Rows from block 3 of a small image classifier, named by matrix and row number. Rows with one number belong to one channel. Each number is 50 + 15 x the weight over its row's rms, rounded and kept within 0 to 99. All counts start at 0. After the name is the row's rms in percent of the matrix's.
Before each channel's rows are labels from the 100 images, of 14848, where the channel reaches its highest value: "patch colour" is the nearest of a few named colours to the mean colour under the peak. Only what is clearly more common there than usual is listed. The data: microscope photos of single blood and bone marrow cells. In brackets: how many of the 100.
# convs1: 3x3 conv (model.blocks.3.convs.1.weight, 72x72x3x3, each kernel summed), inputs 0-71
# convs2: expand pointwise conv (model.blocks.3.convs.2.weight, 288x72x1x1, transposed), outputs 0-71

patch colour: white (89)
convs1.10 117:36 18 25 63 62 64 67 66 44 56 64 41 38 58 73 25 53 56 43 78 56 54 29 41 41 78 64 30 47 48 55 47 29 63 46 72 29 35 46 54 11 38 43 45 53 29 41 61 75 54 38 50 48 55 34 70 35 59 52 54 56 49 80 24 51 46 72 47 63 64 46 46
convs2.10 106:47 44 52 69 59 67 53 53 49 55 57 48 53 35 46 52 55 46 26 59 64 35 69 51 76 50 70 50 62 25 30 16 68 41 38 49 35 61 29 58 89 34 61 73 30 44 17 23 61 49 48 28 57 57 26 30 40 42 35 47 36 92 41 62 31 64 49 63 61 83 49 81

patch colour: white (100)
convs1.25 129:55 46 41 37 67 22 61 54 99 53 37 36 55 29 51 24 38 41 59 28 58 34 50 42 66 62 37 46 34 54 27 47 47 61 40 47 63 43 44 54 34 37 37 23 30 34 41 27 69 24 39 37 44 52 30 41 49 49 50 65 39 91 38 41 54 54 42 50 54 63 29 40
convs2.25 103:78 65 29 66 40 33 35 60 71 40 71 29 37 44 68 52 36 80 61 59 33 52 44 42 44 46 49 74 64 43 55 52 41 59 65 47 48 33 60 64 59 64 78 72 42 33 40 46 55 55 49 73 50 36 65 61 12 63 40 29 62 44 41 32 76 30 57 30 55 54 49 42

patch colour: white (84)
convs1.71 090:42 69 53 64 64 75 42 59 34 51 64 57 52 45 25 52 41 74 43 50 72 28 45 39 59 47 67 62 64 37 64 43 49 89 45 74 33 62 64 71 76 65 54 57 58 43 34 47 37 55 46 31 52 45 58 37 65 77 74 32 65 51 57 70 44 72 73 47 58 31 73 25
convs2.71 093:42 43 30 39 79 67 54 45 33 52 56 43 61 32 47 78 44 45 46 47 38 80 52 44 58 52 75 24 10 54 58 40 59 52 38 45 38 37 38 43 24 25 50 77 59 50 45 49 39 78 47 15 48 62 54 76 40 52 58 62 62 46 65 60 34 60 53 69 29 56 79 41

patch colour: grey (93)
convs1.21 087:22 29 34 33 34 60 23 52 78 49 44 39 38 55 37 33 50 38 58 33 42 66 83 44 32 34 38 35 44 33 54 63 41 55 37 65 19 42 34 44 27 70 55 39 38 70 64 58 39 25 64 34 59 57 80 34 61 71 42 53 40 55 50 59 60 27 62 47 31 54 49 39
convs2.21 097:00 43 75 29 85 60 33 59 38 44 50 29 50 64 54 52 38 23 63 42 40 29 52 37 41 61 61 44 50 35 44 33 52 39 31 46 58 37 44 64 92 52 63 59 41 57 36 43 55 52 61 42 48 61 58 74 69 55 69 37 72 62 43 87 46 72 59 56 35 39 37 47

patch colour: white (92)
convs1.50 097:62 68 43 22 61 49 52 44 66 27 49 64 69 31 07 55 58 35 36 34 42 57 64 52 48 59 58 38 75 49 48 38 46 38 64 39 27 40 62 61 65 45 35 49 44 54 41 61 74 14 42 60 91 42 40 68 30 72 72 48 33 50 47 66 69 49 40 49 51 51 41 36
convs2.50 097:58 37 33 80 48 48 70 31 46 66 37 39 40 52 55 37 68 37 45 38 66 51 78 51 61 64 70 21 62 36 36 43 65 64 57 49 45 55 18 81 52 47 33 58 63 45 42 56 80 40 34 53 45 48 30 34 34 63 45 56 40 45 64 52 36 61 47 54 33 67 45 55

patch colour: grey (95)
convs1.31 084:68 54 63 47 40 69 61 54 61 61 58 47 31 57 71 41 59 19 53 77 42 55 69 60 69 43 33 63 38 32 43 23 34 31 13 43 33 76 58 54 40 51 74 53 52 68 27 39 62 32 50 72 35 30 39 69 44 48 73 70 41 59 67 45 42 49 51 54 70 52 41 27
convs2.31 092:71 35 60 54 39 38 51 30 74 51 55 57 48 65 54 39 39 36 48 32 46 47 58 50 31 74 93 46 42 43 05 33 42 48 56 44 27 50 50 24 46 56 52 69 49 39 69 66 42 57 61 44 75 63 64 54 20 74 47 64 82 35 52 60 70 57 59 54 52 42 43 52

patch colour: grey (100)
convs1.36 088:46 51 55 54 58 61 53 56 35 22 72 68 78 47 42 54 35 52 61 30 44 40 35 49 37 61 72 34 43 41 55 39 58 63 67 64 59 16 43 52 71 23 65 66 47 33 20 38 35 82 38 36 27 33 37 50 22 53 31 50 26 44 42 29 68 46 57 41 39 62 44 45
convs2.36 108:44 52 42 24 39 51 37 73 83 51 39 50 75 22 53 61 63 29 75 23 41 58 58 50 62 77 36 38 30 36 33 71 71 35 53 55 31 48 50 50 82 60 55 43 74 45 67 32 64 50 45 58 33 63 54 61 55 36 41 70 38 63 39 71 58 62 60 34 48 28 84 72

patch colour: white (68)
convs1.54 108:31 61 39 48 73 51 57 34 48 34 59 25 39 22 36 43 47 60 66 48 31 55 25 39 52 75 60 43 50 41 31 46 40 47 66 66 59 65 23 49 40 58 51 43 41 64 43 64 49 33 61 58 57 45 54 69 35 71 89 73 39 41 64 53 32 85 41 33 50 66 20 32
convs2.54 101:46 63 29 74 50 37 46 41 54 56 66 56 46 52 45 39 39 50 81 52 51 92 24 38 54 19 63 57 28 70 71 27 49 60 54 33 33 40 42 48 42 72 60 59 67 66 50 91 62 49 43 44 76 51 44 52 49 56 55 60 61 43 64 31 64 65 47 34 50 38 40 17

patch colour: grey (98)
convs1.23 088:37 33 43 45 73 49 55 40 54 76 50 54 38 52 47 41 55 53 54 65 33 35 53 55 32 50 38 52 71 44 48 26 68 66 44 50 57 30 31 63 41 51 35 55 28 43 52 59 44 56 46 29 53 00 40 54 12 45 36 59 14 65 61 43 66 47 52 48 19 62 42 51
convs2.23 096:48 66 73 60 46 49 44 41 51 31 45 56 46 58 41 38 30 35 78 48 70 38 78 72 76 66 33 48 37 65 26 44 60 27 55 46 48 27 45 47 58 63 50 48 60 65 56 59 55 57 44 34 43 56 49 62 81 37 48 77 61 74 30 57 44 56 65 38 37 43 54 63